From a checkpoint of a small multi-label image tagger: activation silu.
Rows from block 2, named by matrix and row number. Rows with one number belong to one channel. Each number is 50 + 15 x the weight over its row's rms, rounded and kept within 0 to 99. All counts start at 0. After the name is the row's rms in percent of the matrix's.
# convs0: first 3x3 conv, stride 2 (model.blocks.2.convs.0.weight, 128x64x3x3), inputs 8-15, a 3x3 kernel for each
# convs1: second 3x3 conv (model.blocks.2.convs.1.weight, 128x128x3x3, transposed), outputs 8-15, a 3x3 kernel for each
convs0.81 100:47 59 50 67 52 07 72 49 60 36 54 43 43 46 46 30 45 36 36 29 16 44 47 25 53 37 27 36 58 46 47 57 36 54 50 35 45 13 43 10 28 16 54 37 14 67 47 76 43 47 74 52 36 62 37 30 52 44 44 56 31 35 49 56 33 29 50 53 48 47 38 54
convs0.82 092:25 02 15 00 00 14 21 35 33 45 45 37 54 42 44 51 36 54 39 15 23 53 47 42 48 26 43 49 49 54 46 53 45 52 52 53 43 36 45 33 25 38 34 43 41 77 92 64 26 81 53 76 70 46 61 61 41 51 49 42 59 65 21 81 38 92 90 54 54 43 35 24
convs0.83 100:54 69 57 82 31 26 78 46 23 55 55 53 57 54 56 47 51 62 57 50 51 66 56 39 77 30 52 47 45 43 43 42 42 49 47 56 47 62 36 64 40 42 65 47 48 52 67 34 70 30 11 72 58 27 72 49 22 68 45 54 64 52 39 63 47 72 61 48 38 78 43 48
convs0.84 094:49 45 42 51 65 50 53 86 73 50 54 49 34 40 44 36 42 42 33 46 37 71 47 45 71 97 77 22 32 42 33 42 38 49 47 45 53 42 33 57 74 63 35 37 54 72 51 41 42 59 21 34 66 63 57 51 53 45 67 39 67 43 72 31 66 52 60 52 42 43 40 39
convs0.85 097:91 65 27 72 75 85 41 69 84 56 53 48 61 49 59 46 53 59 48 62 55 31 54 33 54 69 38 67 67 52 63 64 61 46 53 49 59 63 48 33 57 68 63 80 55 45 67 17 58 75 96 34 31 41 32 52 65 21 53 57 49 49 49 08 32 18 34 76 09 15 53 32
convs0.86 097:44 59 44 60 33 24 51 77 54 41 45 50 52 39 52 42 40 44 81 30 46 69 88 12 47 87 50 44 47 40 55 32 52 53 40 35 65 63 44 61 74 49 26 88 53 46 79 59 77 19 81 56 86 75 41 83 29 37 64 77 32 44 63 58 17 60 55 59 39 41 66 46
convs0.87 094:53 31 41 99 47 16 93 58 12 56 68 83 52 53 73 29 40 61 49 61 40 48 55 48 56 54 28 38 51 53 45 43 46 53 38 40 45 33 28 63 59 41 77 62 33 60 80 77 94 71 22 97 87 57 41 36 34 52 68 18 70 36 00 40 41 51 53 47 59 38 32 48
convs0.88 099:74 86 49 50 77 44 42 56 61 62 42 57 66 51 63 52 46 57 31 50 27 48 59 28 69 48 40 55 59 57 47 48 53 47 47 46 63 74 66 70 63 26 47 51 64 71 64 66 82 73 25 42 63 83 40 53 53 92 67 82 46 99 59 47 37 35 41 51 43 31 20 39
convs0.89 100:56 31 45 57 49 20 67 47 66 36 45 41 43 53 59 46 57 52 58 59 78 28 64 67 21 34 31 40 39 39 40 47 41 50 50 61 65 40 26 49 43 39 51 43 33 68 78 65 55 68 71 43 59 65 58 49 72 99 45 40 74 56 44 66 71 57 42 63 37 37 53 20
convs0.90 095:54 45 94 37 33 86 15 24 70 42 53 58 45 59 65 59 57 66 32 68 65 66 49 66 43 63 37 43 45 51 49 43 47 48 38 54 68 73 70 56 43 48 45 54 63 38 30 53 35 53 70 49 09 45 44 51 42 36 20 28 61 29 36 38 47 33 37 51 57 38 59 59
convs0.91 106:82 43 39 73 26 43 56 48 47 56 61 55 43 46 50 51 46 51 54 43 34 45 45 54 45 17 38 39 44 38 57 53 45 64 69 64 51 86 68 43 51 85 51 24 46 55 70 57 66 37 13 26 42 09 54 51 39 45 47 50 61 66 53 31 53 72 51 78 38 43 47 44
convs0.92 095:71 39 47 65 66 68 74 53 30 52 50 49 63 60 56 58 53 47 78 67 40 76 42 37 80 49 26 51 41 32 68 48 50 69 62 55 65 55 43 73 43 41 58 50 43 71 41 37 77 44 53 40 59 47 18 62 46 20 44 33 14 00 36 45 62 73 45 83 65 42 30 39
convs0.93 109:19 61 51 29 56 77 36 61 62 48 44 56 54 33 36 60 65 61 46 41 41 52 50 48 46 35 25 46 41 36 67 60 59 59 53 69 53 31 64 56 41 48 37 31 40 48 54 71 34 78 46 25 33 54 57 26 14 49 21 15 99 99 99 42 53 44 78 69 39 67 61 43
convs0.94 105:55 29 35 63 55 69 54 69 64 60 59 55 37 41 38 33 32 31 69 71 56 39 46 37 41 38 36 61 61 56 61 61 62 54 60 51 61 45 33 44 61 44 46 57 54 56 16 35 70 41 49 49 42 49 35 02 11 66 43 53 83 99 99 87 45 42 87 42 64 47 54 34
convs0.95 100:58 48 50 41 53 46 79 70 15 42 46 38 52 42 36 53 41 51 52 85 60 77 96 74 58 54 35 69 57 49 55 59 39 57 40 35 48 65 48 60 64 40 71 60 54 25 43 61 27 71 39 59 55 28 69 57 40 55 40 43 44 58 83 40 18 25 41 37 39 57 35 41
convs0.96 097:55 62 47 98 70 24 80 62 43 48 50 57 46 44 61 66 42 61 39 26 34 53 44 36 53 66 51 50 59 68 55 63 63 56 58 69 56 45 32 99 73 42 87 42 03 73 49 37 43 39 34 49 71 55 44 56 34 18 35 36 64 43 43 43 75 65 59 70 55 76 82 41
convs0.97 097:41 55 60 76 62 48 20 69 48 35 43 43 41 59 46 39 51 50 11 13 21 04 34 12 43 41 15 44 35 48 56 46 45 72 56 71 35 55 52 17 35 45 47 44 35 28 52 48 79 71 77 48 79 67 28 19 72 45 17 55 48 56 40 87 70 56 60 77 75 53 75 66
convs0.98 093:55 80 70 82 64 30 57 96 55 43 53 51 42 57 62 42 49 60 69 69 69 66 67 64 52 64 67 53 46 51 52 63 56 43 47 56 69 53 44 69 52 52 54 75 37 57 77 54 25 62 27 51 41 47 30 00 25 05 48 24 09 00 12 55 36 29 39 50 36 31 36 28
convs0.99 102:44 66 68 55 77 79 70 91 65 33 42 38 51 47 25 45 60 41 52 15 47 70 38 37 61 75 58 36 35 50 45 41 50 48 39 40 55 62 66 50 38 73 18 48 34 44 52 23 45 58 73 60 59 55 88 57 37 42 65 43 53 47 64 27 57 32 62 57 33 76 49 32
convs0.100 096:72 46 41 25 48 03 50 37 22 41 45 55 45 47 56 45 50 53 60 52 71 53 55 56 42 44 38 55 43 40 55 49 48 49 45 44 50 39 24 24 49 23 33 20 13 53 46 57 45 38 28 85 74 77 36 47 68 52 61 65 84 59 71 63 40 63 52 59 43 52 44 47
convs0.101 097:61 65 29 62 47 52 37 81 37 46 52 49 47 49 40 44 40 38 78 26 32 61 25 37 34 28 43 44 40 35 47 37 32 38 36 31 42 44 49 56 29 26 57 40 31 39 93 96 37 40 63 17 78 99 46 40 57 52 25 58 76 74 70 53 48 43 58 70 54 17 34 33
convs0.102 098:42 49 57 62 52 59 50 45 41 53 43 46 64 65 62 63 72 71 62 44 26 57 58 24 47 63 52 47 46 61 48 59 83 75 67 82 41 59 47 82 66 69 54 52 87 46 97 46 09 56 72 53 49 58 47 29 41 35 38 41 62 48 51 53 52 47 68 48 43 40 62 67
convs0.103 100:34 50 36 49 56 56 30 39 40 54 44 54 41 46 42 59 48 45 72 43 63 80 54 32 40 30 23 68 58 58 47 43 43 38 26 35 45 63 51 73 59 48 43 38 26 80 51 36 31 70 56 00 35 38 80 98 74 63 84 29 34 16 36 51 54 43 59 49 52 20 35 09
convs0.104 096:37 75 37 41 20 70 62 55 74 34 47 50 42 60 40 48 49 57 49 21 10 28 46 36 39 67 56 56 71 74 56 73 62 46 52 57 54 65 47 41 75 47 49 54 62 57 63 99 52 50 88 99 49 40 94 67 14 65 47 61 53 82 25 26 77 47 52 52 61 63 68 72
convs0.105 097:56 59 68 41 55 46 55 19 00 57 57 52 46 48 57 53 55 63 36 60 57 49 52 76 49 34 30 51 50 47 50 55 54 47 50 52 57 57 40 49 50 61 47 20 30 65 77 44 38 77 44 48 26 14 73 35 41 53 31 33 25 12 00 28 53 49 64 65 34 45 38 33
convs0.106 105:60 77 56 55 41 58 42 82 57 50 48 44 41 37 54 45 42 48 11 56 50 51 33 24 99 35 13 62 61 50 38 53 66 37 50 67 42 29 55 56 17 53 74 54 07 45 57 41 18 54 67 41 66 88 38 67 50 57 30 65 49 59 36 58 50 62 52 58 44 44 26 35
convs0.107 105:15 67 63 00 45 65 54 50 72 51 58 45 48 51 39 48 40 41 55 44 74 52 48 47 76 70 46 43 52 58 48 54 60 40 61 45 29 54 63 25 52 66 76 52 68 59 44 38 44 38 45 53 56 51 59 59 34 60 29 50 78 50 46 26 64 59 54 65 22 42 51 38
convs0.108 095:72 38 58 53 63 20 63 58 43 48 45 40 35 43 36 54 62 59 39 64 78 37 33 47 59 70 78 33 47 41 34 46 59 34 42 38 69 34 86 70 49 46 59 42 45 73 85 44 50 60 83 36 57 68 34 77 45 70 59 37 50 33 53 49 40 53 47 53 19 70 68 54
convs0.109 109:48 57 73 70 56 57 47 43 44 57 57 51 54 46 64 56 66 62 57 56 67 43 56 70 54 32 52 55 41 48 64 54 66 65 58 63 29 59 41 48 53 50 41 47 56 48 33 32 31 31 52 44 60 48 30 52 38 41 63 42 52 40 71 54 36 35 56 28 36 30 44 35
convs0.110 100:59 53 52 89 59 40 26 70 90 53 47 56 45 40 44 71 41 55 26 58 68 59 43 27 51 58 26 54 53 59 54 47 50 49 43 52 32 29 53 39 37 43 35 42 08 19 16 57 60 41 40 53 76 36 65 65 59 63 45 58 40 29 40 53 23 14 38 41 52 42 25 37
convs0.111 098:46 47 65 29 45 45 53 41 64 40 43 51 41 42 45 58 53 49 52 66 50 63 55 23 49 49 23 44 46 30 35 39 37 53 28 43 49 45 43 58 58 29 50 39 59 52 47 51 52 34 44 86 45 46 47 69 66 56 55 68 61 82 25 73 65 40 18 36 41 43 41 31
convs0.112 101:68 70 68 31 42 71 27 01 46 34 54 48 58 42 16 42 49 31 27 50 19 07 49 94 26 27 95 49 51 54 47 42 36 54 72 55 67 77 53 44 60 73 38 44 73 25 61 59 29 56 82 44 58 66 64 90 47 35 77 35 40 25 52 38 58 59 43 68 68 73 50 69
convs0.113 099:58 55 55 46 43 63 69 45 72 29 42 53 43 50 40 49 56 60 37 40 56 15 31 76 11 24 48 55 40 38 50 52 43 55 59 55 54 52 45 42 46 84 54 70 63 35 39 08 58 40 15 59 49 49 54 48 24 80 28 21 68 57 51 54 27 33 78 53 46 61 50 39
convs0.114 093:46 49 63 10 38 47 48 51 52 31 48 38 50 57 56 41 48 48 54 33 66 39 55 31 30 54 71 53 47 54 43 48 53 58 46 42 65 43 63 25 20 37 46 42 47 54 67 85 68 51 33 88 49 56 55 60 13 50 38 05 13 02 27 51 60 50 32 63 24 65 56 49
convs0.115 096:53 83 76 60 46 87 57 54 61 53 47 47 42 39 38 44 34 33 54 49 43 51 50 44 29 23 40 24 42 53 32 58 42 37 43 50 40 83 69 46 46 31 69 49 32 56 66 55 23 61 47 66 85 38 30 41 54 57 41 85 59 91 81 52 46 68 94 49 68 64 49 59
convs0.116 103:30 26 54 20 46 39 44 37 53 40 49 45 29 35 34 35 47 45 32 28 19 58 29 18 77 59 42 38 31 36 44 46 50 48 36 49 76 57 63 80 56 77 60 76 67 57 64 64 39 23 38 39 33 26 49 36 54 52 47 35 59 11 42 55 61 71 63 56 85 39 64 53
convs0.117 093:52 28 56 57 65 38 77 19 06 54 56 47 63 67 63 55 41 50 38 50 24 72 63 39 67 74 48 44 46 45 50 54 45 45 42 43 56 20 66 54 46 40 55 37 20 44 30 00 63 41 01 47 05 32 55 58 45 30 52 46 56 27 37 61 56 24 30 52 59 39 56 30
convs0.118 102:22 44 35 75 53 41 73 52 43 56 54 47 56 53 52 52 39 45 68 59 46 25 64 60 50 77 52 43 67 54 36 62 45 41 61 43 60 42 45 48 56 49 34 46 54 51 82 42 82 66 74 39 65 88 79 56 61 61 37 47 35 62 46 60 23 22 72 64 28 48 46 44
convs0.119 097:65 38 51 73 68 49 46 95 76 56 46 56 62 62 78 54 59 62 48 61 20 56 64 30 48 63 54 34 41 43 48 59 45 52 55 41 23 18 32 48 78 26 42 67 66 65 33 29 50 59 59 70 58 52 54 47 58 12 12 20 74 36 34 46 52 38 45 26 25 53 10 22
convs0.120 102:59 72 79 61 80 46 72 49 54 49 46 60 48 52 56 35 53 57 50 52 47 35 46 54 40 46 49 46 52 56 48 46 49 44 58 56 44 30 33 23 21 38 57 35 40 65 50 48 71 69 28 25 69 23 51 55 37 33 59 40 76 69 39 40 36 53 32 28 58 44 49 61
convs0.121 103:53 55 52 33 61 87 89 81 47 57 66 54 56 43 35 48 54 53 34 39 29 18 49 65 31 40 55 58 53 52 56 60 54 61 52 52 34 26 44 34 57 69 65 49 68 22 78 86 53 57 86 39 27 69 29 20 57 59 66 46 45 52 48 45 50 36 73 63 59 65 51 24
convs0.122 106:29 00 12 32 12 10 59 38 50 42 48 33 45 44 34 48 56 44 59 41 53 60 56 42 52 56 45 45 55 58 42 50 45 54 56 58 26 33 25 38 48 45 60 70 34 00 00 16 05 00 10 15 14 31 54 54 68 56 49 46 34 19 24 67 63 53 44 52 37 44 51 38
convs0.123 105:92 35 18 45 65 70 40 99 52 34 45 47 38 38 51 42 30 42 50 14 45 33 43 46 50 18 47 37 65 57 33 52 44 28 46 39 70 58 52 52 57 42 35 59 69 98 51 22 82 97 48 56 71 60 80 47 29 32 56 21 52 89 53 32 62 47 58 57 46 43 36 60
convs0.124 099:99 64 58 73 38 41 74 51 35 52 54 64 53 54 46 54 42 42 56 75 51 57 44 39 57 60 64 45 50 53 50 37 38 45 30 36 34 60 41 64 70 11 57 46 30 59 59 56 53 22 43 50 25 26 04 18 45 49 19 07 37 07 09 67 63 77 56 51 71 71 60 59
convs0.125 103:42 31 55 19 41 73 30 34 72 49 53 66 54 55 63 50 51 52 56 50 51 65 59 33 58 42 22 48 51 45 48 54 51 45 39 47 25 22 55 33 38 47 37 28 45 23 34 48 11 39 77 13 20 99 24 42 57 00 12 52 12 23 88 33 40 56 19 27 56 41 40 70
convs0.126 099:48 20 18 57 51 32 71 52 44 51 53 55 63 42 43 59 52 50 58 53 24 62 58 42 51 47 32 52 63 59 47 48 65 53 49 55 37 34 53 61 68 14 27 39 39 48 44 35 60 39 25 68 56 39 61 74 37 62 42 51 54 59 61 64 53 55 67 57 52 73 40 49
convs0.127 101:70 84 74 86 82 37 46 28 61 50 42 33 58 48 58 65 64 54 43 39 43 51 34 32 51 49 69 56 50 41 53 34 55 46 44 56 72 65 31 51 48 43 83 48 37 57 20 27 46 87 66 79 20 08 42 51 87 98 67 37 13 63 62 44 71 33 76 55 45 32 63 52
convs1.81 098:59 39 36 49 38 39 45 47 50 47 84 68 43 42 43 49 44 86 35 60 45 54 69 67 40 36 55 72 60 53 62 62 49 52 46 47 61 47 53 49 29 37 44 69 75 67 53 65 44 47 70 39 41 52 47 47 45 70 48 79 50 76 58 39 56 54 42 60 48 44 52 38
convs1.82 107:61 54 40 37 44 57 28 36 60 60 43 33 45 45 68 48 30 87 70 44 27 38 45 20 39 20 21 45 52 65 61 54 72 53 22 72 47 76 30 41 35 25 48 23 49 74 50 54 72 34 30 27 50 58 55 45 31 48 52 83 47 32 71 73 59 62 47 47 61 39 52 38
convs1.83 095:34 43 31 32 49 48 45 43 46 60 53 35 50 63 68 46 98 59 59 83 39 40 67 44 47 32 54 52 45 74 54 48 48 56 43 46 49 61 46 75 49 26 42 64 30 43 39 44 59 51 80 60 69 60 64 36 49 46 27 51 36 50 51 50 35 28 55 53 62 40 59 62
convs1.84 098:41 60 41 40 60 47 56 61 45 48 34 50 96 50 29 49 35 47 38 41 26 48 57 41 55 82 71 57 65 81 66 72 64 53 52 34 70 58 36 41 37 25 49 12 25 28 45 34 32 13 38 40 29 55 46 44 50 42 46 45 58 45 23 37 18 28 54 37 41 48 74 65
convs1.85 101:49 46 68 54 62 61 57 29 19 57 43 74 66 54 25 55 36 58 56 50 75 58 38 58 45 58 51 49 40 45 32 59 47 35 52 52 38 47 52 55 45 49 52 42 15 37 57 47 33 27 38 61 57 29 22 55 64 46 73 60 54 68 62 55 46 43 38 49 53 39 43 43
convs1.86 087:36 42 49 44 49 54 49 47 48 40 25 36 48 25 27 57 61 30 46 51 63 35 50 37 38 36 52 84 53 48 38 50 56 30 37 52 59 36 31 41 43 27 52 43 29 46 55 50 52 31 30 61 36 58 54 47 48 36 59 57 85 50 72 79 46 19 63 59 42 36 46 41
convs1.87 087:44 54 34 28 60 68 46 40 56 43 27 40 33 32 24 47 52 47 58 66 84 44 69 53 54 50 76 55 60 73 47 46 74 41 46 72 57 39 50 59 59 38 47 57 33 51 48 58 47 45 69 46 41 70 73 40 50 84 26 63 65 73 60 54 51 52 61 64 98 26 38 65
convs1.88 098:25 44 36 36 59 44 58 39 60 34 26 25 41 33 07 57 54 28 43 34 41 26 24 17 55 40 48 58 44 46 38 56 38 29 47 15 59 56 85 59 65 81 65 48 48 47 43 42 57 38 47 60 42 68 69 44 47 71 84 64 66 52 45 58 44 60 46 43 48 53 52 52
convs1.89 108:66 41 26 47 40 24 38 40 18 30 21 29 49 30 48 72 29 47 48 31 28 37 23 37 36 31 32 52 26 50 67 80 48 57 49 29 49 79 51 66 57 57 92 49 74 51 41 53 65 59 57 60 61 69 54 70 61 63 69 91 34 39 72 31 41 60 17 28 45 20 57 46
convs1.90 119:60 43 27 24 49 62 70 50 25 29 56 61 54 63 42 65 29 63 40 72 66 69 38 47 61 37 37 40 35 62 69 53 22 86 55 43 42 68 40 50 53 40 44 55 48 53 37 62 35 29 69 52 42 55 54 45 59 38 42 56 37 14 34 48 50 62 40 40 49 56 34 26
convs1.91 089:58 71 44 53 81 50 66 79 68 43 59 57 45 46 48 55 45 49 38 36 52 20 31 49 50 36 58 60 29 42 30 28 58 21 23 41 48 53 47 62 67 42 52 57 48 33 39 25 38 40 52 63 64 56 48 24 86 63 43 53 36 34 55 41 31 33 53 46 39 16 00 22
convs1.92 104:53 61 64 66 51 47 55 70 53 50 61 64 25 79 47 37 72 52 49 50 62 49 32 55 21 53 50 38 56 62 50 54 70 51 38 63 64 50 40 46 55 34 42 46 51 49 39 69 51 48 45 35 52 45 45 66 62 66 59 69 68 78 69 40 65 49 50 34 51 37 63 43
convs1.93 113:52 49 14 47 57 35 31 32 49 69 90 60 48 18 45 69 48 36 38 71 64 47 49 56 54 33 41 64 65 64 58 45 34 49 56 43 40 52 60 52 54 44 36 28 47 48 20 34 22 19 28 50 53 58 46 45 34 51 52 33 40 36 32 46 50 56 67 64 63 36 32 33
convs1.94 111:45 42 49 45 82 57 33 53 19 65 85 53 51 25 42 54 67 60 71 75 73 51 63 52 59 37 52 44 59 50 40 41 35 35 69 55 45 34 38 60 46 63 43 45 55 63 42 54 53 42 45 63 64 79 47 39 41 48 34 35 41 18 30 58 57 67 81 60 63 46 25 43
convs1.95 080:39 48 42 43 41 46 40 66 68 38 39 47 64 54 40 62 45 41 58 41 55 45 46 18 37 64 38 71 45 43 69 46 55 56 50 57 72 23 71 81 20 93 60 29 59 45 50 64 40 58 70 33 43 65 48 36 45 68 45 46 64 51 57 40 46 60 76 35 44 65 99 29
convs1.96 092:48 53 46 52 46 43 57 48 50 48 56 56 55 52 29 61 65 36 47 42 42 66 63 48 86 46 48 38 56 57 45 44 73 41 28 35 58 53 87 80 53 72 60 60 56 51 47 76 39 74 64 54 39 45 44 48 41 66 62 91 62 42 55 36 43 53 16 47 59 32 34 27
convs1.97 101:34 27 52 49 27 36 59 67 37 49 49 42 47 46 40 55 65 79 55 43 48 41 29 45 37 68 60 48 35 37 51 52 44 43 56 49 46 55 17 42 18 39 38 40 89 39 52 33 24 62 58 41 50 57 57 72 63 67 64 75 57 61 45 35 65 71 54 41 25 70 35 50
convs1.98 123:44 82 52 43 43 54 36 53 57 36 57 60 26 62 40 72 47 32 47 46 66 49 50 54 39 49 39 54 68 39 44 47 61 58 53 65 65 58 52 56 62 44 39 52 40 51 46 81 48 53 50 41 50 45 37 34 50 53 47 40 42 62 31 46 44 40 29 69 64 36 40 38
convs1.99 088:79 70 45 71 80 66 24 31 27 46 50 45 52 28 67 81 78 73 36 42 41 47 29 20 15 20 45 37 51 63 58 51 59 54 48 17 47 63 35 51 59 65 58 49 46 67 68 52 65 35 53 23 50 58 57 41 63 24 34 37 40 46 57 43 17 36 71 48 71 68 91 52
convs1.100 089:53 45 45 51 43 51 54 54 59 39 46 54 60 80 50 45 48 61 50 34 52 45 23 57 63 67 32 56 59 50 48 47 70 58 69 88 53 59 46 47 74 64 58 79 61 76 77 83 52 43 38 54 25 46 43 55 58 66 43 42 55 37 40 64 59 45 56 53 68 64 43 68
convs1.101 090:39 67 42 53 62 70 56 62 60 53 62 66 47 63 58 27 50 70 68 41 52 56 40 37 50 16 57 70 41 37 57 61 74 34 78 74 60 58 43 67 53 66 46 31 47 56 46 60 38 42 56 72 77 71 80 43 36 87 76 53 56 33 55 65 51 61 44 68 64 76 75 56
convs1.102 102:52 30 34 55 59 60 60 39 50 65 60 38 46 37 50 61 56 68 36 38 41 41 37 48 48 50 09 56 36 39 45 20 48 47 35 50 28 61 29 20 46 42 39 22 51 60 49 36 46 55 46 53 64 54 67 50 60 68 51 67 52 38 66 29 29 38 42 18 24 42 00 40
convs1.103 097:32 26 58 69 55 51 75 66 51 37 30 37 58 60 39 62 65 71 58 49 35 37 25 44 43 37 44 27 57 77 60 58 64 28 53 45 69 51 80 33 56 44 77 62 51 58 74 62 66 42 47 40 46 52 57 62 62 31 42 36 47 50 56 39 39 41 43 55 37 30 23 38
convs1.104 083:47 42 45 58 31 33 18 31 27 64 23 21 89 19 34 58 35 25 29 55 49 38 23 41 49 72 66 54 40 29 50 68 54 47 62 52 53 71 39 61 37 05 54 40 32 48 50 57 55 41 61 42 62 80 34 44 56 36 38 63 60 55 66 48 38 64 45 42 21 46 48 57
convs1.105 121:56 58 41 54 44 70 55 64 49 43 51 50 52 56 33 53 45 44 52 62 46 69 77 68 33 68 53 40 70 65 50 68 54 66 39 58 46 16 32 25 33 33 50 37 31 14 32 35 34 24 26 41 49 32 35 25 32 38 39 29 37 45 43 38 37 58 52 50 38 33 41 54
convs1.106 102:43 39 42 26 38 66 15 32 25 56 31 45 62 62 35 39 42 50 53 70 74 57 47 83 50 55 49 39 64 59 51 54 43 43 31 30 35 57 59 64 38 40 43 22 54 46 39 43 50 52 45 33 53 47 45 41 50 49 35 50 58 66 42 61 45 39 41 63 70 49 35 76
convs1.107 090:59 46 42 28 69 37 51 45 30 47 35 31 51 25 44 74 39 61 60 48 37 60 38 31 53 52 38 77 68 69 58 81 75 72 62 74 49 55 41 47 55 20 44 34 63 41 60 34 47 51 21 57 48 51 38 44 70 46 39 48 60 55 34 43 58 54 42 68 38 70 39 53
convs1.108 093:57 57 45 25 70 61 33 30 48 43 33 52 52 37 44 39 64 29 50 47 30 54 33 36 48 36 53 53 45 68 38 63 41 33 74 62 55 65 59 37 40 47 45 39 43 46 37 58 60 45 61 37 53 72 42 56 70 52 38 42 60 51 26 43 25 41 59 37 36 61 56 59
convs1.109 142:52 56 42 49 52 48 44 53 40 34 34 32 49 55 76 51 40 63 59 35 51 21 22 27 54 23 28 55 43 53 37 37 55 39 36 38 51 61 34 56 68 43 41 66 57 64 55 36 43 36 36 32 45 67 34 47 68 52 39 37 37 50 61 62 67 84 55 30 60 62 52 61
convs1.110 072:27 63 53 48 56 63 49 70 29 43 50 58 41 44 49 23 08 52 45 68 40 56 45 50 58 36 40 63 65 46 50 47 46 59 35 43 18 32 49 59 52 41 36 48 61 68 52 36 51 40 58 34 42 31 49 37 20 51 59 57 40 63 63 54 44 56 47 39 61 39 40 64
convs1.111 104:46 29 65 66 53 56 84 52 55 53 58 68 64 50 61 54 36 51 75 64 36 52 68 12 51 47 63 54 34 37 47 55 72 59 70 75 36 62 73 71 52 44 67 56 36 42 56 75 32 65 74 64 62 83 69 49 63 70 53 61 44 46 31 56 46 53 67 38 50 48 73 37
convs1.112 087:48 30 47 39 32 26 42 23 21 56 45 55 45 45 52 68 35 60 56 42 54 40 42 39 51 55 45 60 64 37 71 36 55 72 58 58 32 33 53 41 27 76 53 33 43 58 49 63 46 56 52 33 49 24 62 27 50 83 43 45 71 41 59 38 43 63 46 46 62 56 57 70
convs1.113 093:42 73 54 43 60 50 60 59 48 57 47 37 66 26 50 60 45 63 66 67 57 62 16 62 58 53 55 44 44 39 45 66 42 68 63 38 48 42 35 43 86 54 83 48 54 59 83 52 75 64 44 31 46 54 64 58 60 54 44 06 54 35 14 42 43 25 46 35 39 58 36 45
convs1.114 128:56 48 44 25 54 26 29 33 77 40 41 41 49 46 63 37 46 60 40 62 36 55 40 46 34 58 31 71 57 56 35 45 34 52 56 52 52 64 44 36 66 26 57 51 38 50 67 60 24 35 22 55 47 51 42 45 40 21 45 48 35 69 62 31 34 57 63 61 49 41 41 55
convs1.115 102:62 66 73 40 66 36 62 53 54 42 59 59 43 29 32 74 41 50 40 43 57 33 41 39 31 37 34 73 68 33 73 65 49 56 58 48 47 45 49 52 44 57 50 29 23 39 49 71 08 27 41 30 41 57 46 43 62 42 66 47 30 50 40 29 15 32 48 59 31 55 61 27
convs1.116 097:59 54 50 52 51 66 46 61 38 31 45 50 69 73 66 48 72 69 62 53 38 53 44 45 42 51 61 59 64 53 59 48 55 56 28 55 47 54 65 67 73 55 66 61 84 38 52 38 39 47 39 51 44 56 60 67 55 39 28 57 54 32 33 54 48 59 50 53 37 45 50 34
convs1.117 101:48 62 61 54 57 87 56 54 50 43 65 43 61 45 60 63 67 64 50 45 39 43 31 48 50 51 52 53 38 69 44 13 49 77 60 43 45 62 40 71 77 83 28 58 43 39 50 40 46 66 70 47 28 75 39 30 57 47 46 66 34 30 43 55 42 46 56 46 51 59 09 23
convs1.118 087:54 07 47 49 23 18 76 40 31 38 64 41 53 43 40 37 26 28 53 57 56 72 50 53 50 57 38 60 45 30 84 64 63 69 54 71 56 39 36 70 40 42 50 41 44 59 67 55 67 53 45 66 73 54 58 44 48 46 36 28 54 26 41 59 52 32 37 57 36 55 98 54
convs1.119 107:58 43 50 43 39 40 80 64 29 43 44 22 48 27 47 52 35 57 46 52 77 56 55 39 48 40 61 66 59 73 32 37 81 53 35 48 39 35 39 46 88 55 46 94 66 60 70 45 58 84 44 51 50 34 38 35 76 58 46 71 44 52 44 46 61 46 39 54 70 39 44 68
convs1.120 119:70 38 33 58 39 31 73 49 50 52 47 49 57 60 49 25 50 71 54 53 39 52 24 39 51 45 35 58 60 68 49 44 69 50 45 59 32 52 39 15 53 56 38 45 63 53 70 59 67 75 53 52 59 57 56 48 53 60 41 51 36 38 44 37 60 53 54 54 45 55 34 49
convs1.121 086:29 50 48 48 84 59 23 59 18 72 26 47 77 28 60 61 52 37 39 56 41 72 40 41 71 30 44 67 43 37 61 50 37 56 54 70 41 59 63 43 36 09 29 30 34 29 50 42 33 45 56 57 51 58 73 51 41 63 40 72 75 56 69 51 32 45 25 42 29 53 41 42
convs1.122 109:43 61 39 38 39 36 42 38 52 71 43 62 33 58 58 35 34 40 51 71 29 64 47 59 48 41 49 45 44 39 13 31 24 51 28 25 66 32 49 52 57 46 56 38 72 29 42 34 32 24 42 48 44 39 37 31 30 42 40 20 38 44 19 62 75 63 54 55 36 35 27 41
convs1.123 103:24 49 51 30 50 36 50 35 23 46 26 43 47 32 51 39 21 42 63 45 53 64 66 34 36 49 45 38 79 88 44 66 93 49 58 42 28 47 54 53 93 35 60 55 54 71 64 78 48 48 78 33 22 65 72 52 54 47 53 54 54 56 49 37 29 30 55 72 57 49 54 65
convs1.124 110:49 73 75 47 35 58 68 33 54 37 62 60 34 78 43 20 99 38 54 47 46 37 57 49 33 22 51 49 56 53 65 62 72 63 68 73 68 47 46 56 50 18 39 38 62 59 44 75 43 46 46 46 35 41 83 74 51 57 51 59 52 71 45 43 37 41 43 46 44 56 52 47
convs1.125 119:52 49 43 65 42 65 51 59 60 63 43 44 43 49 61 32 63 54 68 66 38 57 53 51 66 44 62 70 57 48 81 34 47 60 30 51 71 37 49 58 64 49 57 70 24 50 63 54 59 28 40 45 21 35 59 54 31 36 36 26 26 36 37 37 63 55 70 71 53 40 43 45
convs1.126 101:64 73 59 63 69 48 48 43 76 69 44 32 34 32 31 32 49 56 48 55 52 78 41 81 59 38 53 77 44 80 64 60 79 82 65 65 71 81 54 41 74 62 60 53 89 43 53 39 70 63 45 58 53 34 79 52 49 46 48 34 50 41 29 45 73 42 72 09 41 54 49 48
convs1.127 074:42 53 47 43 52 24 34 38 53 24 20 44 39 46 28 40 41 45 56 56 33 49 37 61 36 36 28 42 52 50 50 38 59 47 69 47 46 55 69 52 23 56 53 60 25 57 55 53 59 51 61 37 60 80 46 49 70 51 48 82 69 54 66 42 33 33 42 38 39 54 49 64